Rows from block 3 of the encoder of a small masked image model, named by matrix and row number. Rows with one number within an expert belong to one neuron, the router's apart. Each number is 200 + 40 x the weight over its row's rms, rounded and kept within 0 to 999. All counts start at 0.
Before each expert's rows are labels from the 100 images, of 14848, where the router gives the expert most weight on average: "top examples" is what is common among them. Only what is clearly more common there than usual is listed. The data: regions of photos with short descriptions (Visual Genome). In brackets: how many of the 100.
# router: router (encoder.blocks.3.mlp.router.weight, 16x256), inputs 86-171
# gate: expert gate (encoder.blocks.3.mlp.gate, 16x128x256), inputs 86-171
# up: expert up (encoder.blocks.3.mlp.up, 16x128x256), inputs 86-171
# down: expert down (encoder.blocks.3.mlp.down, 16x256x128, transposed), outputs 86-171

# expert 4
top examples: text has "white" (35); text has "snow" (26); text has "sky" (25)
router.4,227,185,213,181,223,130,162,258,212,187,128,225,262,187,172,163,220,251,184,173,212,175,232,180,227,182,152,120,235,135,257,215,211,243,253,205,163,240,214,203,266,212,204,207,187,170,213,130,196,152,287,169,212,222,202,241,262,208,181,204,228,219,170,182,152,229,295,222,228,259,106,230,127,212,185,208,270,208,231,206,239,194,194,262,197,198
gate.0,189,254,215,165,215,222,166,106,231,190,198,210,267,142,192,203,185,258,163,219,204,150,285,186,158,132,285,178,202,138,251,240,211,107,175,152,265,182,194,183,237,215,259,194,148,204,172,182,167,173,218,212,191,235,185,161,149,170,119,226,207,118,261,173,177,80,228,250,182,203,248,145,213,185,198,213,205,195,238,278,198,203,236,138,325,166
up.0,242,195,176,195,216,230,130,217,214,250,255,196,208,246,194,213,208,269,173,179,195,287,197,254,206,257,236,223,135,238,188,222,193,241,139,264,103,212,197,235,175,143,215,188,198,201,171,222,158,182,163,231,239,157,196,165,169,172,112,180,167,184,213,208,242,151,249,205,291,268,251,219,202,183,137,155,219,155,159,209,179,266,209,153,260,168
down.0,172,218,164,251,231,180,220,173,225,199,195,157,228,175,200,256,98,231,258,154,246,119,122,212,218,188,193,167,180,199,267,194,196,176,199,232,209,191,235,180,159,178,156,228,219,200,161,198,188,220,225,229,167,138,176,212,193,219,160,237,205,184,209,200,208,173,237,180,131,164,143,236,229,278,193,112,239,170,172,123,187,178,196,240,169,211
gate.1,195,149,206,296,155,218,223,202,166,156,211,170,174,230,237,227,183,213,168,229,176,174,192,96,158,223,190,198,211,211,173,203,174,216,218,188,185,160,231,138,207,246,127,184,200,138,224,150,313,242,168,167,241,223,194,168,265,234,247,262,185,199,160,238,195,243,120,209,186,187,206,203,197,239,228,216,204,228,218,161,254,236,202,203,161,200
up.1,244,176,201,243,155,206,235,228,197,185,119,212,174,185,201,182,176,208,135,210,199,120,243,167,198,205,196,159,244,166,221,250,226,194,226,182,196,182,205,169,221,220,210,210,230,241,168,184,236,162,204,145,141,233,185,214,199,154,256,273,216,201,201,179,173,196,195,190,186,151,207,226,234,243,260,221,217,137,206,198,235,154,210,206,129,212
down.1,215,244,176,203,191,139,198,190,253,268,180,117,260,172,198,180,161,247,171,274,198,265,227,324,221,181,226,228,191,219,191,238,158,105,212,76,340,207,240,222,168,212,202,224,186,172,123,193,182,230,218,185,205,189,236,206,147,180,231,205,202,195,204,161,183,161,200,185,189,222,203,197,164,150,232,255,171,183,238,161,188,193,202,219,230,238
gate.2,179,219,198,229,231,246,203,167,139,183,166,184,167,144,153,195,211,252,198,263,224,186,213,149,206,267,183,154,183,215,286,248,196,249,265,189,242,146,215,204,239,143,234,235,163,189,222,177,161,224,182,177,284,227,248,132,215,222,168,218,217,66,142,249,105,202,164,154,179,241,164,170,197,261,226,198,239,193,184,297,158,188,209,187,135,151
up.2,273,188,178,231,228,214,171,215,176,228,200,254,250,196,123,206,225,162,185,193,236,232,221,249,226,235,236,179,215,203,251,158,233,195,157,213,212,197,229,216,71,203,206,189,257,256,218,181,187,205,186,169,168,110,209,165,168,254,193,200,216,242,159,161,201,198,219,187,189,158,252,247,209,178,142,189,211,181,177,242,198,175,259,190,171,198
down.2,192,233,179,185,255,166,104,146,244,145,258,263,237,197,197,133,99,178,183,269,144,238,174,188,179,181,283,255,239,168,240,216,190,158,170,126,186,231,190,197,238,254,182,217,148,145,161,265,142,201,247,171,249,222,118,104,240,217,302,191,199,214,226,188,233,177,200,182,160,190,183,198,222,143,262,223,186,200,233,213,221,201,221,205,245,237
gate.3,242,207,172,155,301,195,299,170,234,241,203,237,174,192,182,216,120,170,232,199,167,202,192,161,223,220,267,238,222,166,258,200,204,207,237,266,197,184,158,194,167,221,197,152,190,186,125,193,144,218,195,163,264,194,226,169,150,206,151,159,195,267,206,204,205,143,253,153,210,212,317,245,188,196,164,117,186,211,192,195,167,207,238,232,183,203
up.3,169,174,159,251,171,119,280,227,99,198,181,199,188,226,234,135,256,279,226,178,241,189,198,217,206,215,215,159,258,138,188,180,205,250,172,187,196,221,205,203,245,177,181,217,180,241,253,189,277,193,225,171,201,174,192,216,263,235,140,249,174,134,181,167,197,225,193,200,207,235,221,163,199,196,202,195,201,136,273,252,184,162,140,255,202,189
down.3,161,235,150,202,211,195,120,137,161,247,183,200,213,244,190,210,170,233,248,145,187,197,129,190,188,221,178,275,194,224,143,178,189,169,148,169,124,194,191,158,184,219,205,196,211,170,267,208,200,177,190,156,187,160,227,177,206,207,134,162,225,315,190,206,212,174,162,190,263,237,186,190,241,206,188,166,251,196,194,216,194,239,205,194,199,271
gate.4,154,166,196,174,141,218,175,202,129,234,204,279,182,230,201,223,198,262,108,164,181,302,144,189,199,138,152,233,203,270,197,181,272,147,252,146,109,213,295,190,212,198,188,251,226,207,201,265,190,194,168,244,124,204,215,200,214,181,227,190,205,184,228,181,258,223,188,137,187,131,187,274,235,130,166,147,216,165,275,226,224,192,180,202,220,202
up.4,231,229,222,223,244,196,247,200,196,300,138,180,205,210,167,206,236,165,205,180,258,172,228,218,216,238,148,215,218,227,248,180,212,96,276,198,164,135,209,214,219,205,160,292,206,188,231,180,201,182,175,263,186,213,235,216,145,185,231,223,216,181,223,214,109,242,171,185,203,172,190,158,213,171,162,204,191,211,252,259,254,155,175,165,192,169
down.4,187,196,241,217,203,172,169,278,147,168,212,206,146,176,188,202,263,188,181,124,137,96,206,181,173,143,246,214,199,230,229,174,200,169,185,108,150,222,191,186,217,214,167,236,150,167,185,278,250,210,156,225,183,220,245,287,224,248,274,176,215,150,169,226,211,204,182,135,169,138,239,234,194,184,170,96,164,157,144,155,169,199,128,175,192,186
gate.5,310,206,165,212,202,249,271,193,241,143,183,174,169,229,220,221,167,223,183,255,203,149,211,276,205,243,215,193,281,225,171,242,196,152,187,245,224,166,194,233,187,223,111,181,286,203,195,210,245,242,204,231,170,152,196,171,204,228,223,311,173,177,163,250,179,184,147,266,194,192,213,220,229,256,317,224,259,219,210,219,217,173,248,225,186,254
up.5,132,233,235,192,189,194,19,158,199,150,225,241,215,138,180,151,254,176,254,164,200,211,196,178,198,159,159,233,123,229,219,202,227,180,231,157,211,270,212,204,199,206,230,199,127,198,229,197,194,191,212,150,213,205,204,245,196,183,161,156,241,229,207,146,239,189,207,162,211,210,211,215,133,109,80,257,189,203,221,185,156,217,165,217,208,131
down.5,195,204,174,182,268,255,258,203,140,193,200,199,155,209,211,242,242,195,284,171,162,159,155,138,174,252,225,212,134,208,261,157,253,278,185,214,141,218,192,212,209,195,207,167,144,190,231,208,267,202,164,155,231,176,246,171,203,234,147,233,211,222,205,202,232,170,136,199,257,172,180,163,244,208,162,208,217,177,199,229,195,172,149,180,177,160
gate.6,290,232,204,200,224,151,282,170,230,316,158,153,178,242,168,241,174,240,231,155,177,226,120,242,226,303,223,235,231,223,123,177,205,194,193,234,205,188,171,147,294,191,202,202,205,173,281,255,217,240,140,220,250,177,215,197,190,205,125,183,166,193,199,254,144,232,179,154,188,130,254,212,227,246,188,197,169,202,289,229,219,140,182,244,198,119
up.6,212,115,226,237,182,216,242,215,201,232,211,194,250,197,168,221,223,196,173,171,155,165,255,178,255,167,143,127,220,246,200,263,154,244,222,174,210,232,238,176,197,276,206,174,172,243,140,170,141,229,267,146,143,210,166,176,164,231,161,195,215,125,203,158,248,247,236,165,171,153,178,200,162,179,196,144,168,133,100,281,173,135,264,223,162,130
down.6,158,190,224,212,101,202,179,196,172,183,202,260,153,159,193,143,210,200,215,294,210,251,209,254,221,173,210,136,237,214,116,187,182,208,218,223,205,208,145,179,183,197,158,275,263,188,209,218,182,166,248,210,180,123,227,227,251,330,241,211,202,241,161,199,218,208,176,173,106,240,215,228,216,216,198,175,191,191,142,178,202,172,178,248,226,216
gate.7,154,217,185,251,200,238,254,255,244,228,175,281,254,219,178,225,284,191,185,157,223,188,210,145,161,179,144,229,267,277,285,197,153,190,212,70,212,218,192,170,84,236,208,282,274,211,242,190,181,177,171,199,189,197,184,175,219,206,163,200,218,264,205,133,252,165,138,153,251,171,156,246,140,231,290,269,262,198,185,127,179,189,177,197,170,245
up.7,172,167,170,215,188,197,282,217,294,207,164,166,267,186,197,279,170,171,159,135,144,211,191,182,181,234,173,314,207,272,197,192,115,130,255,152,180,181,214,229,133,258,225,220,238,166,221,235,229,168,183,179,286,193,213,188,221,222,186,166,226,240,275,247,189,247,163,104,214,193,208,209,161,256,238,206,177,249,250,160,226,205,141,230,174,289
down.7,212,206,192,213,191,197,256,259,156,210,185,204,133,206,196,182,258,115,217,154,171,229,157,186,184,279,194,197,217,254,209,127,201,212,236,117,152,205,209,196,178,179,208,200,178,115,222,202,214,220,180,242,204,200,225,171,209,169,248,113,181,278,162,245,160,188,187,206,196,183,210,178,186,170,220,200,199,186,197,116,210,196,180,182,199,126

# expert 0
top examples: text has "grass" (37); text has "green" (37)
router.0,222,221,174,151,207,123,144,234,207,245,143,202,263,139,246,175,186,298,219,159,176,149,207,171,240,204,207,171,245,209,264,219,178,196,248,196,133,238,242,158,229,188,232,233,212,150,243,154,169,177,266,137,138,239,255,186,207,174,196,256,210,181,187,221,176,200,211,267,208,248,124,181,108,205,204,217,242,211,219,250,255,202,185,283,188,214
gate.0,185,206,166,162,162,166,211,213,162,194,182,163,255,195,204,196,165,235,143,168,167,215,217,194,211,291,241,216,161,240,228,177,142,201,195,203,156,248,223,195,239,177,225,156,135,193,176,274,257,174,204,120,121,146,320,202,242,195,214,182,160,123,213,225,226,207,121,115,169,189,224,206,193,228,214,213,168,187,220,132,184,160,242,251,289,287
up.0,189,276,279,175,197,179,221,179,187,259,189,185,194,223,199,180,216,223,178,215,210,225,200,193,172,281,225,185,168,210,158,137,180,265,173,208,164,191,195,219,170,241,203,220,235,188,154,108,164,212,125,206,212,246,252,224,194,220,263,204,196,182,160,232,181,236,132,215,213,208,224,106,202,143,246,166,122,227,180,172,264,193,317,214,205,195
down.0,183,182,230,217,183,243,188,222,178,269,169,245,182,216,211,150,242,274,278,233,221,167,180,276,232,167,233,213,183,191,187,206,201,77,187,218,220,213,100,186,280,171,260,228,239,199,240,234,192,152,190,275,174,151,188,220,137,164,210,210,234,162,154,211,193,140,270,206,219,164,172,239,187,118,226,183,203,186,143,169,148,166,207,163,246,149
gate.1,233,210,160,166,293,170,213,147,117,228,186,184,176,254,229,239,167,199,216,212,262,200,229,215,200,235,263,167,226,207,209,232,160,288,214,185,221,184,210,187,189,186,231,106,174,241,211,166,179,209,183,160,154,176,203,176,129,209,175,213,128,253,137,201,157,210,139,253,230,177,183,163,200,290,157,189,169,78,177,242,221,211,220,225,188,174
up.1,148,203,199,211,172,140,172,181,105,168,264,252,179,217,240,182,201,207,263,204,218,191,122,225,198,176,205,228,239,171,191,197,249,151,213,196,212,226,182,143,209,201,158,218,211,136,205,230,220,272,224,200,236,206,222,118,187,161,148,255,164,248,158,200,241,166,212,259,189,214,198,235,202,223,236,124,226,143,199,226,135,237,151,292,213,232
down.1,182,208,172,196,239,201,304,200,107,247,200,177,219,234,186,204,147,177,197,199,185,186,204,161,199,222,173,198,203,241,267,199,194,166,206,151,153,202,234,215,221,265,186,289,231,192,169,167,209,190,151,309,158,235,230,191,157,235,215,193,205,122,179,188,221,153,203,100,224,172,172,180,178,245,176,212,206,260,192,243,204,211,191,194,198,183
gate.2,152,175,201,163,160,224,172,166,197,148,255,218,141,233,213,246,120,205,241,198,215,241,177,197,173,197,136,233,231,199,202,264,200,189,210,195,197,168,220,187,219,203,138,280,185,165,210,242,174,280,125,205,196,207,260,158,219,253,244,168,173,210,172,252,193,168,111,136,166,204,161,251,281,267,372,181,246,214,194,140,188,217,210,184,273,248
up.2,194,184,216,210,209,208,195,141,213,204,192,260,186,141,290,262,140,231,217,215,214,240,164,173,231,157,183,181,194,170,113,163,233,177,172,182,172,220,172,219,143,192,113,238,154,235,219,184,168,202,166,295,276,192,181,248,214,198,191,257,254,210,213,170,215,228,255,248,143,205,212,112,216,153,170,213,200,247,162,184,209,171,144,190,180,146
down.2,227,234,173,190,198,200,200,149,231,241,213,184,202,175,167,166,161,259,294,183,213,229,186,220,260,240,224,228,216,153,175,233,203,173,228,311,185,200,194,140,249,187,275,221,229,190,277,212,165,174,187,207,227,197,167,130,217,185,112,198,200,251,144,197,172,168,159,253,155,199,241,127,174,175,213,156,169,232,132,210,184,216,209,223,225,229
gate.3,209,172,158,133,176,208,246,144,234,201,225,99,226,203,191,233,135,224,153,155,145,192,199,164,212,173,266,156,147,199,270,153,176,168,180,272,127,238,219,234,186,206,307,191,146,210,204,254,215,202,237,199,152,134,134,235,207,234,204,212,219,121,237,192,252,240,126,228,194,190,179,183,231,224,154,278,154,214,211,235,169,185,265,163,312,260
up.3,192,198,170,225,233,220,170,270,203,172,132,152,280,147,203,163,183,222,171,174,208,271,158,238,249,233,210,213,208,183,200,179,184,150,256,158,227,232,156,121,184,147,135,239,223,200,229,268,246,180,232,190,105,203,158,192,210,247,243,231,219,172,242,241,184,247,210,193,131,211,160,266,181,212,183,161,147,240,201,181,202,152,218,228,174,184
down.3,236,184,183,181,229,211,250,178,198,235,215,205,112,175,217,227,140,95,225,206,188,193,214,246,197,273,103,210,153,230,193,248,187,278,181,206,205,185,257,191,194,152,194,259,133,199,208,199,211,178,176,213,211,177,167,247,170,235,160,181,208,201,218,200,182,220,104,119,215,166,132,185,204,244,190,243,271,239,215,298,186,180,148,209,182,163
gate.4,210,179,228,167,139,166,158,150,177,273,234,174,118,160,157,229,220,213,225,183,141,199,245,193,273,188,199,180,241,205,153,165,177,128,192,215,301,281,280,150,211,190,238,230,240,183,224,306,124,254,266,278,187,145,223,175,210,204,209,226,265,201,179,128,260,217,166,202,98,189,111,168,174,244,235,250,213,250,168,178,206,153,243,258,222,287
up.4,192,213,154,197,136,209,286,231,252,138,188,198,251,148,219,241,208,206,154,167,186,190,106,133,207,179,244,240,206,184,248,243,146,251,206,204,210,193,275,185,182,255,176,210,135,183,209,204,225,202,177,170,151,221,182,228,232,301,256,185,214,148,252,206,209,259,156,136,166,140,206,187,177,304,226,213,167,199,184,153,258,182,251,193,218,181
down.4,223,190,179,180,259,158,253,172,243,189,229,174,221,217,207,195,121,220,221,171,176,197,203,177,216,156,178,136,251,183,236,252,194,225,211,244,199,236,238,234,116,192,141,179,200,187,174,177,182,242,215,172,216,251,178,219,290,220,182,244,192,160,216,179,212,158,277,250,201,226,217,259,216,188,270,109,230,204,291,114,115,199,205,246,213,241
gate.5,193,249,140,159,229,281,198,177,236,160,175,257,198,207,192,201,148,191,166,188,119,216,176,145,198,198,195,259,162,151,227,185,208,249,218,209,142,105,194,109,163,217,190,216,225,171,171,221,215,234,205,204,158,137,213,155,170,212,234,198,212,280,198,239,163,77,152,239,200,183,237,237,138,234,209,184,189,220,133,215,173,196,252,184,218,275
up.5,161,292,76,203,249,243,273,221,149,169,186,166,237,164,188,172,208,194,225,176,202,184,135,203,186,209,156,230,222,255,262,231,174,274,226,232,197,131,213,208,178,192,178,185,226,160,202,146,263,224,234,151,185,186,263,160,230,197,269,207,231,140,160,240,162,167,180,227,214,201,201,203,163,270,156,183,205,225,211,252,180,208,272,203,169,231
down.5,164,248,197,170,145,224,87,149,172,191,210,208,214,189,168,262,281,240,214,213,160,262,188,191,182,184,201,183,151,255,162,209,222,214,184,217,161,247,244,259,223,204,232,142,171,188,153,187,186,214,193,171,172,160,158,233,187,237,179,229,202,177,175,141,231,242,219,236,225,194,198,199,226,126,139,252,184,195,164,216,233,207,162,192,231,216
gate.6,244,189,183,158,145,219,134,179,223,163,175,290,157,134,155,223,208,184,201,199,178,188,206,248,178,185,229,166,202,217,200,169,115,174,202,245,228,235,201,153,202,180,246,170,265,261,168,180,138,146,251,193,146,174,167,261,190,132,148,266,191,189,214,135,226,208,227,221,202,226,166,235,169,266,180,238,204,92,180,256,125,188,246,176,192,224
up.6,144,177,199,76,192,137,193,218,209,193,199,236,194,170,250,205,220,271,203,200,186,169,236,219,207,135,201,184,251,258,248,197,177,177,189,187,195,270,209,221,244,212,319,165,206,240,155,159,113,124,249,186,204,163,186,198,204,161,135,209,184,170,289,136,254,227,287,140,217,284,147,172,183,218,218,219,260,178,258,193,218,211,218,207,273,226
down.6,178,192,212,215,181,229,140,187,201,200,222,204,220,146,216,180,219,135,225,172,181,179,181,159,203,113,247,178,180,101,114,251,162,191,225,251,240,210,218,227,176,261,205,158,143,219,232,178,199,177,242,195,228,236,136,232,295,155,196,218,197,218,198,218,223,209,223,234,180,202,236,207,174,175,225,163,192,222,159,229,194,180,142,214,181,132
gate.7,244,175,261,219,259,226,128,223,244,288,196,152,203,236,153,220,200,174,209,197,151,184,221,207,154,203,194,200,88,266,188,186,134,224,173,186,224,216,171,176,213,194,210,212,171,197,267,209,156,208,159,181,239,281,115,230,195,106,191,166,244,193,145,175,193,232,166,239,205,156,164,184,158,182,150,188,169,271,131,161,164,210,284,168,170,216
up.7,257,180,219,175,221,182,209,171,214,247,214,161,161,193,286,226,182,236,149,169,173,165,232,184,171,148,196,182,181,250,224,247,181,225,231,206,249,145,193,260,245,209,183,260,184,164,301,243,154,269,172,212,218,288,202,186,219,193,287,199,188,140,177,174,161,212,154,218,175,131,197,187,194,179,164,212,149,229,264,197,130,198,235,182,210,164
down.7,164,223,247,187,207,164,158,233,193,120,192,241,200,207,209,51,143,100,255,266,171,227,217,206,172,200,229,240,239,226,171,174,222,148,180,185,177,169,130,181,154,223,107,255,300,185,145,233,218,181,164,254,220,147,184,227,210,195,173,209,195,281,222,241,175,196,192,240,178,280,187,231,204,156,202,190,198,285,104,249,198,194,186,241,240,184

# expert 12
top examples: text has "white" (36); text has "sky" (31)
router.12,216,213,248,181,194,140,166,243,222,162,163,219,293,131,202,162,185,270,140,131,197,224,207,156,236,168,155,146,233,154,285,225,211,274,259,193,175,246,243,206,255,259,176,214,201,173,224,137,193,215,270,161,214,231,248,174,260,221,183,208,222,170,174,184,150,212,237,219,213,281,143,272,151,190,199,239,250,231,221,203,260,208,184,291,168,194
gate.0,90,197,196,206,156,157,232,112,120,231,238,214,214,195,242,172,151,165,188,281,214,245,134,180,185,181,195,206,210,180,226,167,143,181,232,220,224,243,200,141,208,171,183,267,192,168,93,260,235,259,195,231,117,143,252,160,216,223,171,217,257,276,176,130,215,179,227,143,135,196,251,226,202,176,256,220,210,175,153,162,222,175,188,244,211,221
up.0,218,178,205,250,246,177,183,217,210,219,220,241,179,208,136,221,236,210,215,169,210,181,271,171,205,168,223,216,230,199,183,268,287,247,220,151,242,181,284,251,195,251,243,194,193,222,219,187,151,198,190,173,296,286,177,215,179,207,183,160,97,96,232,204,207,164,254,187,200,206,228,125,249,139,149,118,172,224,307,217,154,198,251,185,219,187
down.0,282,224,257,238,181,225,144,227,187,210,179,176,173,167,199,156,275,238,217,119,146,191,172,221,206,163,181,211,173,272,149,243,174,220,191,135,155,227,234,194,191,223,275,154,143,241,243,162,164,182,193,186,241,216,220,273,192,214,247,214,199,166,221,175,215,165,169,123,204,148,228,226,249,220,152,176,182,144,220,205,217,208,188,192,110,201
gate.1,216,129,169,221,208,276,221,279,139,278,217,223,168,278,121,179,220,139,236,189,227,240,203,155,190,210,240,213,167,240,151,203,222,170,238,159,140,222,182,182,217,202,216,265,186,181,184,204,169,208,157,222,154,173,218,183,217,213,161,216,212,252,210,157,186,233,125,204,199,221,180,182,161,195,296,210,173,191,181,141,182,195,242,158,190,216
up.1,234,179,210,221,131,228,184,249,164,158,193,178,157,189,191,172,164,170,159,193,189,199,263,226,194,270,174,130,260,129,210,314,147,302,232,251,208,169,217,152,206,172,214,237,108,200,238,161,208,227,229,205,167,173,257,161,231,216,110,196,243,173,198,252,136,191,243,285,195,257,183,169,119,167,167,203,198,220,160,173,170,192,215,222,143,193
down.1,203,209,223,250,263,193,213,166,331,142,169,148,316,224,204,252,206,267,168,210,121,208,238,183,229,208,179,255,228,266,198,192,211,195,158,226,169,207,289,177,218,246,171,208,224,97,188,207,202,211,189,125,169,205,244,194,233,267,170,163,202,198,254,314,173,184,191,130,222,171,219,250,207,148,159,256,221,261,181,184,210,231,189,213,221,212
gate.2,170,179,225,171,201,170,121,65,157,205,216,146,174,169,212,196,223,274,161,217,201,190,215,253,187,195,255,129,191,186,174,157,227,204,201,195,218,255,228,250,247,174,205,132,190,234,127,242,187,165,209,133,176,141,197,259,234,169,137,216,169,137,171,178,217,182,214,182,177,152,158,219,241,228,165,272,132,153,228,195,171,165,231,173,226,188
up.2,181,258,202,199,150,165,179,89,185,173,235,215,182,218,171,205,287,301,162,183,183,262,238,283,187,231,169,157,226,189,180,177,198,255,155,169,239,252,209,157,215,201,270,157,189,231,178,262,174,186,266,150,216,118,209,200,190,173,208,202,168,168,179,183,242,138,194,287,184,233,199,227,259,168,175,220,189,257,183,254,169,176,146,164,215,193
down.2,233,149,191,160,220,234,206,166,190,288,207,185,163,206,184,176,141,161,240,267,217,144,153,193,201,212,206,161,192,167,209,167,223,225,176,189,146,194,135,226,225,193,225,184,203,283,230,190,180,171,195,224,231,240,213,211,166,166,141,160,180,239,190,179,254,252,195,192,238,205,251,116,192,255,177,245,197,180,219,195,262,213,175,193,215,185
gate.3,169,272,198,226,250,173,207,203,225,218,190,129,254,200,154,204,275,194,180,182,261,212,213,231,223,263,192,174,231,171,223,184,183,125,221,186,230,221,198,224,210,170,148,220,168,255,269,211,190,203,190,251,316,165,240,93,146,228,263,170,195,200,171,183,191,219,173,154,140,225,219,249,241,234,211,162,167,113,215,303,209,156,173,189,186,218
up.3,181,249,165,207,225,174,171,228,94,253,152,209,177,243,92,185,229,233,259,220,224,210,181,173,174,220,236,223,172,221,172,175,157,130,207,236,239,172,178,198,191,176,238,153,222,150,183,164,227,222,132,152,253,146,200,256,184,177,141,173,227,216,181,179,140,145,219,210,226,162,189,194,164,242,118,173,246,140,168,252,269,200,233,237,161,143
down.3,154,209,254,193,226,156,169,133,276,171,185,119,323,198,205,257,142,285,158,230,228,214,263,180,226,228,220,196,221,239,200,220,185,218,171,272,213,259,302,199,214,240,212,220,162,226,171,163,148,192,128,168,142,211,203,167,199,153,166,185,197,176,199,175,234,217,203,241,174,201,233,195,200,156,232,251,224,247,198,205,204,221,199,254,271,181
gate.4,218,156,258,233,201,194,167,282,246,136,199,182,209,165,198,178,232,292,188,103,171,149,275,225,228,185,252,217,177,151,181,228,174,190,215,152,217,199,145,188,174,242,248,245,179,214,197,163,226,181,230,172,218,286,166,156,158,268,221,154,160,158,196,266,211,182,101,221,186,243,233,207,151,277,135,189,235,222,251,103,209,236,168,249,200,247
up.4,129,212,139,221,175,260,241,241,187,223,192,205,264,233,146,224,272,278,181,141,161,177,231,139,207,194,163,220,210,205,322,133,202,236,174,219,185,158,209,105,109,178,301,195,199,198,185,199,207,225,230,179,185,211,181,170,223,293,225,237,230,138,162,192,209,182,157,157,236,206,228,246,114,227,175,294,224,250,192,175,181,211,220,197,211,298
down.4,230,195,185,219,219,209,218,155,128,203,164,250,128,225,214,245,192,144,232,250,228,192,210,244,189,179,206,190,228,172,181,245,203,143,239,198,207,191,195,190,222,242,162,216,273,279,147,185,205,177,234,257,239,124,223,199,130,194,149,183,201,312,196,138,235,180,253,152,162,203,195,260,190,171,190,237,207,94,170,240,180,171,170,195,157,200
gate.5,158,142,199,236,266,188,194,222,169,214,274,204,191,174,266,270,203,125,248,124,190,201,211,189,188,206,170,226,161,274,194,206,150,197,252,117,202,221,291,254,166,157,248,211,160,171,308,236,132,216,198,205,192,228,253,138,200,224,186,225,216,194,154,185,249,267,185,123,194,194,133,178,198,273,220,104,211,176,213,180,193,269,224,168,187,215
up.5,254,155,185,140,252,214,132,207,171,172,249,125,114,135,297,255,138,194,204,178,207,167,195,175,247,215,181,153,219,194,157,185,188,225,258,147,199,211,256,252,185,205,235,203,217,225,289,179,160,234,213,196,183,321,207,194,144,205,277,260,165,129,159,246,186,217,160,147,204,186,182,190,231,261,208,126,227,176,249,198,145,248,245,214,169,185
down.5,145,314,188,217,152,217,223,226,191,213,250,232,166,178,212,193,272,236,285,273,215,217,181,232,176,261,215,188,184,165,143,199,215,244,193,274,201,181,171,190,212,218,178,207,231,237,219,156,193,184,207,250,200,160,225,281,205,161,187,242,212,197,166,177,239,207,292,189,221,205,194,201,185,162,165,254,227,209,142,245,140,207,192,195,213,248
gate.6,191,168,217,204,304,224,168,125,146,196,129,116,225,175,203,201,212,180,216,182,211,156,262,209,188,230,240,180,183,146,243,201,166,148,231,201,246,163,197,188,125,164,190,240,270,229,218,212,204,191,204,210,217,243,173,127,43,301,215,207,222,134,204,210,162,134,186,226,154,231,258,139,233,250,138,137,182,173,215,302,189,151,242,200,212,209
up.6,95,206,200,243,206,269,215,242,213,141,200,151,224,155,142,174,245,224,174,179,151,178,231,153,201,139,183,171,191,212,215,241,212,225,204,224,180,215,223,195,229,196,193,234,158,218,195,205,253,148,260,247,270,225,183,128,205,225,181,142,180,100,200,181,231,208,167,247,206,260,234,108,170,249,146,172,238,214,183,256,261,198,93,145,194,176
down.6,204,210,223,176,244,174,276,217,145,176,199,195,172,265,201,193,219,183,232,252,190,227,255,226,165,185,225,193,207,246,193,183,211,200,171,127,283,191,181,214,250,172,130,212,211,162,214,235,104,170,226,212,206,221,172,180,181,241,159,175,187,200,233,218,215,124,190,227,240,223,155,151,186,204,191,211,167,213,243,154,187,186,222,231,185,134
gate.7,186,154,172,172,250,206,203,234,147,263,191,224,162,162,216,245,183,208,228,178,158,194,202,219,204,199,249,211,175,190,167,118,164,171,232,185,231,131,205,197,175,180,189,222,187,227,198,219,208,177,245,259,207,167,211,172,194,147,146,231,169,238,172,242,185,190,226,90,204,151,193,266,223,208,109,137,197,144,193,173,185,219,144,174,132,218
up.7,219,177,193,214,248,250,113,131,121,189,222,220,152,187,272,202,224,161,157,236,176,169,180,185,213,131,202,179,189,258,178,170,200,205,219,214,110,195,179,236,247,246,230,195,121,207,233,207,195,224,225,246,153,184,207,215,221,161,255,273,157,230,174,212,198,184,174,178,226,209,196,214,228,71,108,114,229,162,180,194,126,222,226,207,172,118
down.7,157,242,201,169,165,194,257,247,266,173,199,228,208,229,206,101,187,261,278,257,244,235,177,190,207,262,202,184,206,92,179,147,161,176,116,207,217,185,70,130,236,184,196,146,258,204,184,144,181,151,209,146,250,261,175,233,227,163,213,147,193,254,215,225,160,256,264,219,226,273,256,179,216,277,239,178,211,270,147,205,256,216,196,213,211,169